Rows from block 2, named by matrix and row number. Rows with one number belong to one channel. Each number is 128 + 32 x the weight over its row's rms, rounded and kept within 0 to 255. All counts start at 0. Numbers have three digits each. After the name is the row's rms in percent of the matrix's.
# convs0: first 3x3 conv, stride 2 (model.blocks.2.convs.0.weight, 144x80x3x3), inputs 48-63, a 3x3 kernel for each
# convs1: second 3x3 conv (model.blocks.2.convs.1.weight, 144x144x3x3, transposed), outputs 45-59, a 3x3 kernel for each
convs0.3 095:067073068130163134170188164128139170156100158126103132170175067177163205187205169088130121146106163131150123104082126085080124111117067102137145067115101072151111117177151143233156149156151119121146135164134110155140139119142191171155152171142148121113147095131131120128095037131124117144096117130173217217202174148110149145186157152177178152094145115083134115135092162115159059080094098128157122147193154151116108122078120097040176
convs1.3 103:078075089152141119177117137107112168087116116150150146149140120091120120103117136146176187103179232127076104038101145120124178119146089089124169137114097116127140104116115128086115151142127126178168114132206096068111105122124114074101150100097070137114148219089159092040098041096105022080111113177134105135141120144148160105119133131167090142108120129117162215142070116113104150114096149175145077144141098
convs0.4 096:119141176153175197147187126086080113098059106160087070162123092108091118113103127124110120078049135142133118115063116124024126136111093097144110147173158152086142040057110081103107171104128118082144091124128087094148129101041127043075130077132156119140173167164157136187163113147144173134152134130140159151169134163137137147142126115176095100081116066101107132133129158127165169094100116099104102104132090153120091120135145098123127
convs1.4 099:174153116073066183131141150138137098148066147101093109094111087166101128159116145159105115172089108140090134158166144187188185088105082126147082167085086138157078105090132095124128154165126137121118048072098073056122132170164107071080111104142073142093140134129094092096147116072083185144175106179125099151153166110108125149188114128113155143188181098139116073191145129113123203111164133134126117138147137
convs0.5 098:162148093089115098113151125103108105086083074128098147098130166099146116115108123138108187118081181073113128119143122066102116147089102096116128102098143125192116176118081104100134097160167095159130134088118142120114105131111098112050130126110090104142135107177151130149117043109124090084084083155150129129123090121121136121156076119150111102103155152116147102172145169156167155120070074127016119151120146136171199097156150120161132
convs1.5 099:120073129088154117141149105087111151110116110118159142119154110177153102105131170134112133072107114086143105063142158127137139140143180134133139172107137151132149138175151151130115088086133087127204062095104141118101106127066173183129158097101134182098145151124106124133127106130080145134109104135130093122158117113113089140096141110103136151105131142153173097125134147147096108070097131167125117088122181
convs0.6 104:109145131134166183128146129063103117113089107161144095158134111129110155164143173116067102096147113135161170124200186136156148107159170109170182115169208102071112179208193108186218105147151152126083157107111134134143130156088100141104138137106133143114152186137080142086114111160127161114116142135143098110167146143167125143084124186075103187098083119056181156090112160118133154103169150078154189027106132145192144150156195154143175
convs1.6 102:159134153094165130143097158123078189125079132080206114129119140106149137135127103156132095142190164168205158152170243094178134083149107186172135106154137090167132088140120184123143122120140159142115136185128172103122115106120127149149144096100114128118180147076145093066134117141101118166128113098109163121128144105159118167167138122151116121128106125085157096071065099097144112105140134113156112142119157
convs0.7 090:113145102118149162140134148145132165185213193171166166125154152166065128131055107126093117137126100152067123114089153178154145174187192159118159120165162062109112139146095114142135137123147129148135132139161098139160092157221132165202070164157104138043115100105106110123141180108109145134153129125106136193156153178139165134119107126070108167095144107148121130102106113048129148077102123134071131087115138108142127089088110133081094
convs1.7 099:160145122109129137134133140164145108137150117106197160159121093109137144123142108178157141121128130171142150138152170131127087092070097113091138099096131143090105134119177130071188130104171161084146182151149124185101134114144110133160100139191103050133162085159159108146146101097141037088074058114171135123135139116119138098209142147131097085122170101115136103178088098100168147154136134090147089193136149
convs0.8 106:125107116121114132140087122118135149173169141175158146117129105120090095163122124092083151075083130165090135118113103078066139079116149116158127078100175103103143093092124142119070112102079139115154116088108097099090145126179129076104125101137097075093095083116112150114208146108136202171099175178153199173210151210170126160105129151058048103080040091087177169126143150137108118112172152122138155037108163181145077231163136162180140
convs1.8 102:158120112122122091140085164121128155148148090148065086115121138111154070119121092155115124136122122123130169089119139138124125174112119168156115132127142162104120128138105120092130190157145137130119137128114147154097080173100160135127096119152128154118128146193064113170150175146126134156149083121123137158129090146200191155103138126124158103132101086170128110128137067113152133116140152158152117129054144
convs0.9 107:157156152169148132112054053125105158079113132108106083127163097119126123106106170162145147152156138101153109135154161146093147078062088126145100052086100089083092104131075136161151148111159079084098101111155130097172136089113085082086105125161142174149174157108109103091114101100126164161146193200110091150112102133096126138151120093166179094128132120114159155101161090132105041137135134086108149123142108094096065093120134130219177
convs1.9 103:175110120098174113170208163126183100144167109056102069165162062148157129153087117135133101103139110138103117139118112106115122103161163127113118132143093134163105120150192156162164162173099120129114175095127153130078097163128151122082080134125072095116109101103167128155144164166151108109111129105098153109114070079144112135093163117153145166168100057127123119157138145164139152172143146184112123203139112
convs0.10 093:138203133177092134204143184090112147134103120105151156106136081125152131114154157089119137110122072131102150156195193161151139123076132183183120092080105094119132133103134109085046129107083168173137103182156131155165117133114142134126108173139172132146178145078111119124089145070106123093136138165115126172198096092154113131145049084126085105093154117099092097126083144163119102151142140135175147142148175091109163160132148136153134
convs1.10 097:178146137146121092126110087044079114142147144105131122156136146144153153131124150157150191177122190150125107192129127094133094163155116100126129089121082085090142154080150174136123117106137128139138139094104164159154182098139116119103114120141113114115060107154113148140162172120140118100146110096104084091115091125076115091137109175135162105123157129099115117098088163073098108143121148131055062095107141
convs0.11 089:132144148061093099133110095097102156177102133102131186200091087160145078131153135123123153103131149126138164182172170107143091084086099123123120078132131075093133198150106110131130089109136083125088128141098085140128086055102104159107088141144082190159131231236173213206119162151182211152133188228165127109112106101082078113098050144130115123142132148119142110129118117145117144191127102148174129113083135117103154125107094099114119
convs1.11 093:168097113166162101115149117158110128197206185128164125088101156125096154112142105150136151106120112141065085133133100147145193142096101076143135066093156101136160077115050081146129146143132124089126156112088109129124136095103146167115113133122204100135132099130145077071107169106161129155100110157094101201141066113153124196104146048165132113109097119121115112103105162091149138138150068116120163115134153
convs0.12 095:144095089084085090087152121125110091110164136136142101145118123147087108147071084142121062109103077110158127121084089087123144081133144110194132190149119190162091110157120116111167077123138189163117184107062115126089209145149164111126164147123157112146116067051094107130094151114137105153107121125145068088114123095117089129143099138174124136131123144152110146108122126070082105113111153088122106171081080114113125130109088116096092
convs1.12 097:115078120161184113152149150141196136144174124070156121105090144062137206125120178111086139131131140107130226098120179216113142136109151129128181108132155116105091106147143124094138134126153140142083130130149150190138188138118153137162124111158144137148119128144132160116121088149107103080120104102109145088087112095059098077140097153114109168133104113104141154170156119072052137128170144093148136158119119