A small image embedding model, trained from scratch: norm batchnorm, depths [1, 1, 4, 1].
Rows from block 2 of a small image embedding model, named by matrix and row number. Rows with one number belong to one channel. Each number is 128 + 32 x the weight over its row's rms, rounded and kept within 0 to 255. All counts start at 0. Numbers have three digits each.
After each channel's rows are labels from the 100 images, of 14848, where the channel reaches its highest value: "peak on" is the class under the peak. Only what is clearly more common there than usual is listed. The data: Sentinel-2 satellite tiles (TerraMesh).
# convs0: first 3x3 conv, stride 2 (model.blocks.2.convs.0.weight, 144x80x3x3, each kernel summed), inputs 0-79
# convs1: second 3x3 conv (model.blocks.2.convs.1.weight, 144x144x3x3, transposed, each kernel summed), outputs 0-71

convs0.109:105136193074121097153132133156122115128092116121107119106122095186101119118137202096122165149118122113166092123098170142195091147123166146117165137153133215095087139086080081087190142158157130110126162114108099074146113118130170083086179134
convs1.109:144151115173151131163088123107083141187167143151183097135084072178150157124062076130118132106079147135169164092118107168082076191098123079130164135104113146101145138165141102149116167110125097162149132094152134120137
peak on: water

convs0.6:061172141109177133179139140133105111103162145149086075124136112136091108103139109104128120139110118138199166159090154204134167100120124084172108157089159117185149211127115133135150105130117202120131120118079126158130086194110115185134160138
convs1.6:114136144128115121132103096131111148122115105124141104114110087141090076127082158113111206100164146140153114093173189108187179108171073152120126204175165136161115103118146135061136082153123173153115122177085142129125
peak on: snow or ice

convs0.32:126144149083101123157110100095131155163171089090128244086080078115172128067108167068159067135117122121115118132177108124108153093131100138129153098121098151121084135129101110174120105151092127077137199133116118145095144126103130099120085176
convs1.32:139092142132046124093108179127167072098126154127124165117107079145118155127121102092071073176127128103120121116161115119156120125126143168112123183101104192089094156163123108106127146117172180148193125108130118139149
peak on: water

convs0.83:160098170115161102063089195124114130137098093093148147131189161134120130128123124137152107140111143104106081169102081102105114146139155204099112149143117094079086152129090125115083133136203136064096137083133127143109165126093167137178131045
convs1.83:124103108107123121087141150127106054122119164177156091065098116138170108095108081161138102109127058149105114138149160121106137112097124128179095071098080051103098128118174157141127145040136141152092136160117162144121
peak on: snow or ice

convs0.64:123109152151173114146107110220122164157124124153162124133170127107157099124181133097085153114149142089131079129119132109151118117122109119108157107106063103159122116101148164101087127077110135077110160160109169149112071062177102066192202144
convs1.64:172054105073152106120134085135148151112165084130097100088138170057136139088140138058158130098150113097131122131140144117131091114150116141124141083132145060111114098063100055090117093137118167136117135076090059128150
peak on: water

convs0.106:139157139088169114135110112161115109133144054113105138183055092132153149119124101108123042167117151088092176154209088099113191112149153129120159095133093157116102081134078138165114126138144096145143181106132062128105079094126102121145137138
convs1.106:169110136126083130080101138124101075189106097123109140092143104148126132144118131119070108121116103133123180213094131163058073127114132140141089141110172101094098153178177135180069085134171155155150115125126111124140
peak on: water

convs0.36:174116180132101145161158148157124157225125085082203087116115096153154150162111059136128125111105169129124099131118115154155094134112069108118145111153115117078143109133159147189136096182150106114137080109065115155136146134091130106187092086
convs1.36:099147150162122078135105148119107130119164132127071143146139144069069048179123212141199095087110104112153128088124130131113211125094169140098137127147129101138086151159104126148078158094160115156165102164118121125121
peak on: water

convs0.37:179108071176138140176188154182106147150150178136108101123150114124119158109120162139123071072109191164164129158184154117121108101100115151128078073059190120107113125102097098162106067137170170117135128086137117144137076131152146138094120124
convs1.37:095085122131140088106112083155109052144090105103146064075079170170110113149076104128118100102114133071094180140149034174134232132132172138163122175152131167152105071118132136140126161094132152098104111183091108114121
peak on: snow or ice

convs0.81:156074171149061073106146138165137175110131122092104126131145144088109180125117136152127130164131185113088188147118131137056128101172162139092105094134091112117065107129149123156092080182170183097093118156136096091113118120143086091147086181
convs1.81:153116211088129079135144086115099135172123152161137123069116205116186114121112134111128159102064117119147109159097115115066139124126158118164086080055102187141167088112099110181144103122203169197109107113095163151104
peak on: water

convs0.131:065105138100143127214105119170141127066097109144123148098147124128116176166181086143138180148085159135122100167091196116128105128094128181177172170147115126156133093099190114106140103105086097101099129147086054129125095140133149166159107129
convs1.131:104084170143142152133138105142206104121038108111106125146148097166102137147052147083150110149177170163134112143153130119127165044068081133176157112145133177177135173098130094107125130103113113144136127129122109114134
peak on: crops

convs0.105:145129091105186100135120139110107116122139076119057141146117130144134218109137104114209082192110124131118112128120104112102095163167145106100130113094081168092083127084166123163075118188111125097106127116160139196129078113098184109138093125
convs1.105:081149083139117100097143100105124126130116118197089198091138134153141169105135117169109106154088138186111114178056096116104183159180098153134098151165117165118106170141121156140117069083163101161062123137184102184160
peak on: trees

convs0.46:111130155128146128138126146135119072151168132110145129059122064116152100123128084214113196112129147105142097085104146126201132105099153095160119129134092165130135159086112143071186160065082225120167125111153136139146133124163119110152149139
convs1.46:117168122140155096171091124096118144104070141125165170188125065115107139157158138163086109145136103125095089074142130127119124111121129119143178102152156091128153103095162135128156184065092114138136129136143066179141
peak on: water

convs0.17:098143129066131124079192118121151086157091121088114117105074068142141109090143076178125098165189163083090160206125135126106120154165129094145121162132095125099069134082112145075177120121102111099094140125142116153122133092165089157136072138
convs1.17:160125172097092149146123153139185084088137118132148134094147106119080136120127082150155133136064169080147111076189164159141118159138168131171071119097139073125171113116146190066128113127136124089080136111116176105068
peak on: clouds

convs0.125:137172115118100122140134088127154249091163109098111079152176099082157099136140098148122136111137143117155114135083119132145117182095176141163141179103150117113137052166131185117120114072184132146133124173137102146109082168090070106130140124
convs1.125:051098137117154182151152115181155169150116062157162099103126110079111130093104229162125124148159115153097193123154128142092141108139124102131193183151087139159121117143183139117110121116161140128086177117118113098211
peak on: snow or ice

convs0.123:130119169148114129187099133127169174152072099142205157150197076118175124159094107111080134084109163078147126170107095084128119122141083166107152111128079132093140114127094160139136093137128170175092138166103167157144136101100116061151185142
convs1.123:101120083153129135087116097112083085127148094148107177089143164089178118138108165104093111118132071142121113085166126106164130169158143140110189114117125121158138137200054103113129161120131166182167137146070135136133
peak on: water

convs0.132:140166089093091119177097113086102111136090123106107097112101147143121116130129093242103105099095175130119121142102140161167192116120139208159112151101149111101106167156142154128165148159118121069116218142177097123160120140121140088119126169
convs1.132:124124143145142097087159103088135140123102139114161059143109137217150058132114094172116161133093163092087165090098167143119136116163154178112145139123133120130113134072082159109119116117142131072029128113113068090201
peak on: snow or ice

convs0.107:123148109166164148108162112100129141220126092099130127103136192102119116219145154161155095150163136210097133112169154124120091096098139146181167107147131149117113134131087119186101117091135151141092189094148112165136168148115137140170070098
convs1.107:104127129155119138091137145098157149113115102005082134105075127134090142116074124121082101139155152112105115182110128109071111138139155119101116098140117095055119153083056141093082109091142147093201103134132172148077
peak on: snow or ice