python train.py --train_examples=72500 --crop_scale_min=0.5 --depths=[1, 1, 4, 1] --am_softmax_margin=0.2 --residual_init="none" --eps=1e-08 --merge_dims=true --epochs=87.9 --final_lr_fraction=0
Rows from block 4 of a small image embedding model, named by matrix and row number. Rows with one number belong to one channel. Each number is 128 + 24 x the weight over its row's rms, rounded and kept within 0 to 255. All counts start at 0. Numbers have three digits each. After the name is the row's rms in percent of the matrix's.
After each channel's rows are labels from the 100 images, of 14848, where the channel reaches its highest value: "responds to" is what is common among them. Only what is clearly more common there than usual is listed. The data: Sentinel-2 satellite tiles (TerraMesh). In brackets: how many of the 100.
# convs0: first 3x3 conv (model.blocks.4.convs.0.weight, 144x144x3x3, each kernel summed), inputs 36-71
# convs1: second 3x3 conv (model.blocks.4.convs.1.weight, 144x144x3x3, transposed, each kernel summed), outputs 36-71

convs0.143 105:110115116111182136144136170122119160127155131114128085096127076133152128091116091168103105123106131133121154
convs1.143 089:132068100112179122079189118122168109133197144144121120117143173144145158163128111160107115115110160096128118
responds to: main land cover: rangeland (46)

convs0.85 103:133196099145189116121126154146157095120088134123110126121128164135108142111166120117141146100144089160131144
convs1.85 097:138100137173158105114104153140127164129088142125141119153120152155118130124115086111114126105079107123162135
responds to: flooded vegetation (34)

convs0.58 101:141134158088106144106151143110132130163110083132140111132187121125179153115142131117144107085133112130131099
convs1.58 092:105171151124133129140110107105097176148104124127152120089180105136124137106115130153101110113120111127145131
responds to: main land cover: crops (43)

convs0.66 096:153107111129132135206138149138110107125128138142126104105133149152105152170113138119098128163135136108109108
convs1.66 097:107102134119082110131157165124132154146135137109170162110132168137139113122112134083117140136120131146150135
responds to: main land cover: snow or ice (34)

convs0.27 106:134147135152114116131081119100138106139097179135097182145138108140102156146169148111155140144127140173150106
convs1.27 092:122145160101146186101103130146175110153135180103127156106171151144122157076129125178144122133141180123107133
responds to: main land cover: trees (40)

convs0.134 092:110159191164129133146116116132137131121105110128090160150133151143139122153095139128083102099134140129120133
convs1.134 095:125131164113115135143087140163123091083130173096141118094143121138127104085139165182128120127131141116082104
responds to: snow or ice (47)

convs0.76 097:129122129141126127142102144115113077159125069153118119136094112131139126116084106165121188135124129170154112
convs1.76 106:150176105116112158100110091123100125159110124162145125110118155139118137084111091130092135137112132105114125
responds to: snow or ice (72); main land cover: snow or ice (61)

convs0.114 089:118095111144147127130166115131100154081149095127124123177081110145149148127130111133108143113078128136112126
convs1.114 094:100093086147128131165135096117121173135087154148128140132123120137092155184118148117146082129128109110135193
responds to: main land cover: water (28)

convs0.48 109:127061144107161163128138106113105091142130122107108152144133127118120133142134159143083110130091131101131135
convs1.48 105:145089113177121118121149103115090124135134127150117156152166117130130111112159153161159139127125134098087171
responds to: snow or ice (60); bare ground (50); main land cover: snow or ice (38)

convs0.109 099:144102140129082127137131119146109138150097154141138185066148145094134122197156112133101126124132125143114091
convs1.109 093:129099134099122130148119145113159078096194096133109129128122158126111124118115119123098094132126065147140141
responds to: crops (65); main land cover: crops (43)

convs0.97 108:114080121141108125140121110062151082128159090196139138141122111136111122132151123126134122099124073124166138
convs1.97 107:101108126148155102137108102136099162112141131149079156131163131104116105132124117086114127164092169087175114
responds to: snow or ice (59); main land cover: snow or ice (42); main land cover: water (36)

convs0.120 097:129131134103122155111164102149128137139152122133076111141129137118095090129149129135181093123101139114109121
convs1.120 087:136101142121091160086119133095130109154124114123127113144164103104093110099098147148136115114126121129164136
responds to: bare ground (52); snow or ice (45)

convs0.131 099:126143130117185129073127115138160112126090079191168159131096126101087141087163149131106133134147109089107099
convs1.131 101:105123107134131110091127145135134103131112143159111109121116127140145058112169158122108101118128148106119139
responds to: snow or ice (96); main land cover: snow or ice (81)

convs0.93 107:104155121129131163130118157164128114112103118107141083122122139074101100154095101168155128127173129122138099
convs1.93 102:149140074129122106114086131121070161099142107127143128142098123083147122134101128131091115107177105125161145
responds to: bare ground (55)

convs0.65 090:165113165095117125143111153119132151159166173118135150099148094115148110145128128117135148106150116086130152
convs1.65 105:182099115122126127145105115147136106125091181110145129137144156151151124120159115143141129144123097159105134
responds to: main land cover: snow or ice (36)

convs0.87 105:101128125092117115122099093136129115163140120174092153097109135160139130110178105121116114136106107171148143
convs1.87 100:104117154089112129145141109120165091124124174170121148100137123104093093130127122121109126135117118115066139
responds to: clouds (42)

convs0.133 091:126100110096141141127128122137172146129148171134109142141132117147094116119148132125140157123151069147154104
convs1.133 100:112103109153140177168141118096107135101130121147128096118156128146144114083133136145107151096162104133139097
responds to: clouds (39)

convs0.80 083:069113152110145129122101132112157127091099125126102169102122087165162084102150098138067139137112114121122095
convs1.80 090:116135131090093142157113142148136105129141114141132149123152124113132101118161116158100125152097183143116133
responds to: snow or ice (58); main land cover: snow or ice (44)

convs0.60 093:121077128119131130101105086089139160137147116153186117119117122125160150104147145109120113100143135109100109
convs1.60 090:129117158124143121158085130120060141133102122116153143127104151136159103117113121121127126109179131137127083
responds to: main land cover: snow or ice (36)