config.yaml
dataset: "Sentinel-2 satellite tiles (TerraMesh)"
horizontal_flip: false
arch: "preact_resnet"
norm: "batchnorm"
hidden_act: "relu"
kernel_size: 3
optimizer: "soap"
learning_rate: 0.0016
one_sided: false
adamw_lr_other_params: 0.00077
max_steps: 16600
batch_size: 384
warmup_steps: 830
weight_decay: 0.09
Rows from block 2, named by matrix and row number. Rows with one number belong to one channel. Each number is 128 + 32 x the weight over its row's rms, rounded and kept within 0 to 255. All counts start at 0. Numbers have three digits each. After the name is the row's rms in percent of the matrix's.
# convs0: first 3x3 conv, stride 2 (model.blocks.2.convs.0.weight, 144x80x3x3), inputs 48-63, a 3x3 kernel for each
# convs1: second 3x3 conv (model.blocks.2.convs.1.weight, 144x144x3x3, transposed), outputs 45-59, a 3x3 kernel for each
convs0.21 111:143127180160172120186056044150154132162118124111060112128105106084135117094107139118130117109173116137167143104129107165159144136070096123167120154125109150091132134150120164103149098116188144145156109110079120152124184157141085059142110090154159169137209156101116092113211139116092200241158208211098092140126087155121095125105148118119168148136149163140121130128137144146132157078152154155139140130116153139170172089159148105102088
convs1.21 099:098113108164100106116126152118135141173120079118127145120128092112107092163103112118170109130102184126125121149111148116136081122177181115136064103110073095104163130142126140134115129144097138094141134146073095164122110115147193132111145079122142117065136119183094144156173127139112162139138101140146105089136130184118155144142173108184071136164087077136192126192141170103121151123091088093105146184080127
convs0.22 100:116106107138120105147128115128159150157106114080115111058117116147127155153206160094144095103104170067122098119139086155110069173094089165121102172138148122095133104116100199176087157106144152131129116089168146103136182132175170150154126113141109170226131070118131156110082124106073179107177196186107153174063093124129078120132146156115166144064103133106148073076086154143154133158065110152136107134056070156060140166158143110154129
convs1.22 104:102134094156159161154158156138096107132143064140142139115127160140128098125114141084142115130072165126106200153084145115136169166153164132075101111118119104175111122148133112077132165114063152178072086130128183109092137199110100113072145201132120120092133118134134076123125118121113099081079093081076121086152166134107132126111148135100083100105148141155143079163114061126113123124168139119088104130120136
convs0.23 109:109151141070119150087122158137165162114190197124111147169122145067140145087070092147183134162140132118147104126136166157134154087116136045131107106136146168124192106128109131154143128144122106090115146115113151165103099122150087140126118106110074065128113108093165112097121186133116134121129121150105107107082144146103141160096163157109138113122103144105135152106074126130092125101069093136126117165147138109115079169176176187157118
convs1.23 101:178160173106164107102145092158107080048135125142168144114192140076120069133140128143113105128089054156114148128131127088113140122131124125158146144154080053082141176066131210097111190196156080123111180184111080114139142124117121116178067155089081118090167123150111134174108127162092186147105147204146147070160184070145061097152153173072188192110107162125131144103115185171137156084128137181078071123162081
convs0.24 102:097160087117157143116121182179111093085068080048120093134129141137138103134088122096150182126090168092098130210117109164117124091123156121160118090090107087138163134128134125075125113089095122046110138110059097134140069087147171136138135141109143170109138175154127118156112127130117163158077161156118105149094134215104192178136094101057145197052197165143087131101102153119162114166149116157123116161129107142121127105080078136098103
convs1.24 100:118165161126131065145080147120150154138152174150144073156087092126079087153107117087156108132169110133112139154187092131146140149098126177176145148138163142119132103188155075085108129075134141152148102160109123118127133113175145107145090140086144133111184112140099150162125171183133123073098107100161089101126096054106159148127165110157127110055116146061129158125212167140111106184145147113160119107110151
convs0.25 094:096079115104088121123160144159121114175137087130131088124091108130111133183158151163089086106123093070083164143105113102118174073172157126069094111109084128072116172105096129114107105136121126097159120096125117161196081109115087137085108088118129099098085132067103087114133142140166222158155176155075130138087104092143130121107064096088066130140139129126161135115107139097137142137134164149153108119091083087124161105086071122039073
convs1.25 096:096059166133157156114104112090113073116151099089095110137116134129115127110112089139099125088116129138096121154140114095122076121122135155124140124134109142155122134099132093099121162116099097071109116107076153090107095126150121130134134077105097094123116154065136100173068136141135134109224196170053163114137075120162079013072141124145160104071170086123141113100154054131125071109087133111119116090145132
convs0.26 109:209178084126163093107141100133099120134081078118128094138210238136168194152095134129147123150194147149139107158164101153201096123167118111149093157084134100150118140137122177162145100113085119126143100096157164147101141151157079161120151072098071176094167153096107135164153147204085096217088124127097092113150088142152124115105088064096177129083110142145134100125137118090079121127124139117065103130103142140118130124167153133127127
convs1.26 100:101066118081179154125147116126159206114118122114110145080117108118149098110133087107147126160102088123133114116098153095179137162089153104153128116091159087119147133144149118148123157107189135116109132143088107137124127130108195145136200113094096119096134172141107165117140158104146152135079118130112134144104072131084145205162125148141102022178109081154134204154130143144101132140133050099091078145115136
convs0.27 107:196103098133078085133059108163127120129143192112119117131139135157178135161123130078086170111135175168184150110044159085134114062124129105102113103135092171149165091139098154098103099119193178116075124114055164136081100180079095105098145154177096126112078144152131100208146113148161108103188065118163143123146163134195122106169116149156144073127112132097147179096122178131118162159110111100118141120084129163113149116107085098088099
convs1.27 105:144226121126228112152125127086084183143117124122123132147131112118118117134198149101103156114163195107139090189132113177148136091097180104117070118156183174206105125136137092117090120112073136094086086112153115098138103170115119172098100072124172099052126105117089129201152114121142148158128179139135111113116169118103062077134167094082107151142170143149107125123137097142133111095103074089127143115127146
convs0.28 093:143148164179178168109138084193174154191151126154115136108069079133121069078095093087084125057149118067141137152146147078112096106118130176177097167128128083110086149161127140132128148125101080121161075074098082127163109098149128091154129211154137103166143199154144146140127086107103104096124093071146154143141216203089138131119107143114186159126159195135144128123135189147134182126103120095110115126091087060111153101145101131151069
convs1.28 099:140164110208146226139077148118131131129093158077101129088083122106117087120162151115150122148095129157050200160135095181108107124118133147134138115153145169100096143178130121167094143129123105194047168216141144120138172208160126120093055095136142167136166153145084196111175132132130102118126154102068113114100143153087162070087043092203143154203153099107131140147081169078091040116193114223175146203168154
convs0.29 095:099123102077046091104084132111102136167135176164160178070091109114123181159191234099113181160171106144126036108151102195091113168174150128173164136211141209109066123150122111201167109163120089137134110154148148190167089103110078125139125165152158106093114146102097116120110094115089121144155165172113131119075110100143084159147172192107149141128102169134130134067171172164192159127131204112120127137109193128130145081105174097149138
convs1.29 099:144134171098163139147154118143104084141161156130178107143096112076111170093079117118144083228201168200215188113157136166152121139117139095110133130137131151117099141122090156177198126122128165125112038096107133113177141120115130095056113154103135101123132203120151126137139176122125125091095143141122195135069109127130105164188150131089121086117127177139077063111121146117122094143216085163146100109107058
convs0.30 097:080109113084077116119083079137166140112154102192120117095069121107090136100169196120066122142147173125189106136151054112118056118105069184174139153142105102136058086089077105054093097102133040109118081116116141147190125070108107101149125145150070084106100073114071036100181177120185164152155124122137118110199145094157154129138146140171163102187163142158107108150129171161128138174117147133148089104137139131130164093088102095135148
convs1.30 097:169153116140170108154118187085147117137132165101112062118126088163138155158149131185179141154160165104141096128071117128120109142124148147140093164109086133104109136131097130101152129151179186176112099094133145116118106165148128163090184049129089126113130120146115076111140153128137113148066136170161120125094118137102201090110084131135186127127154068084169112160164204157053094128111082054127156102120107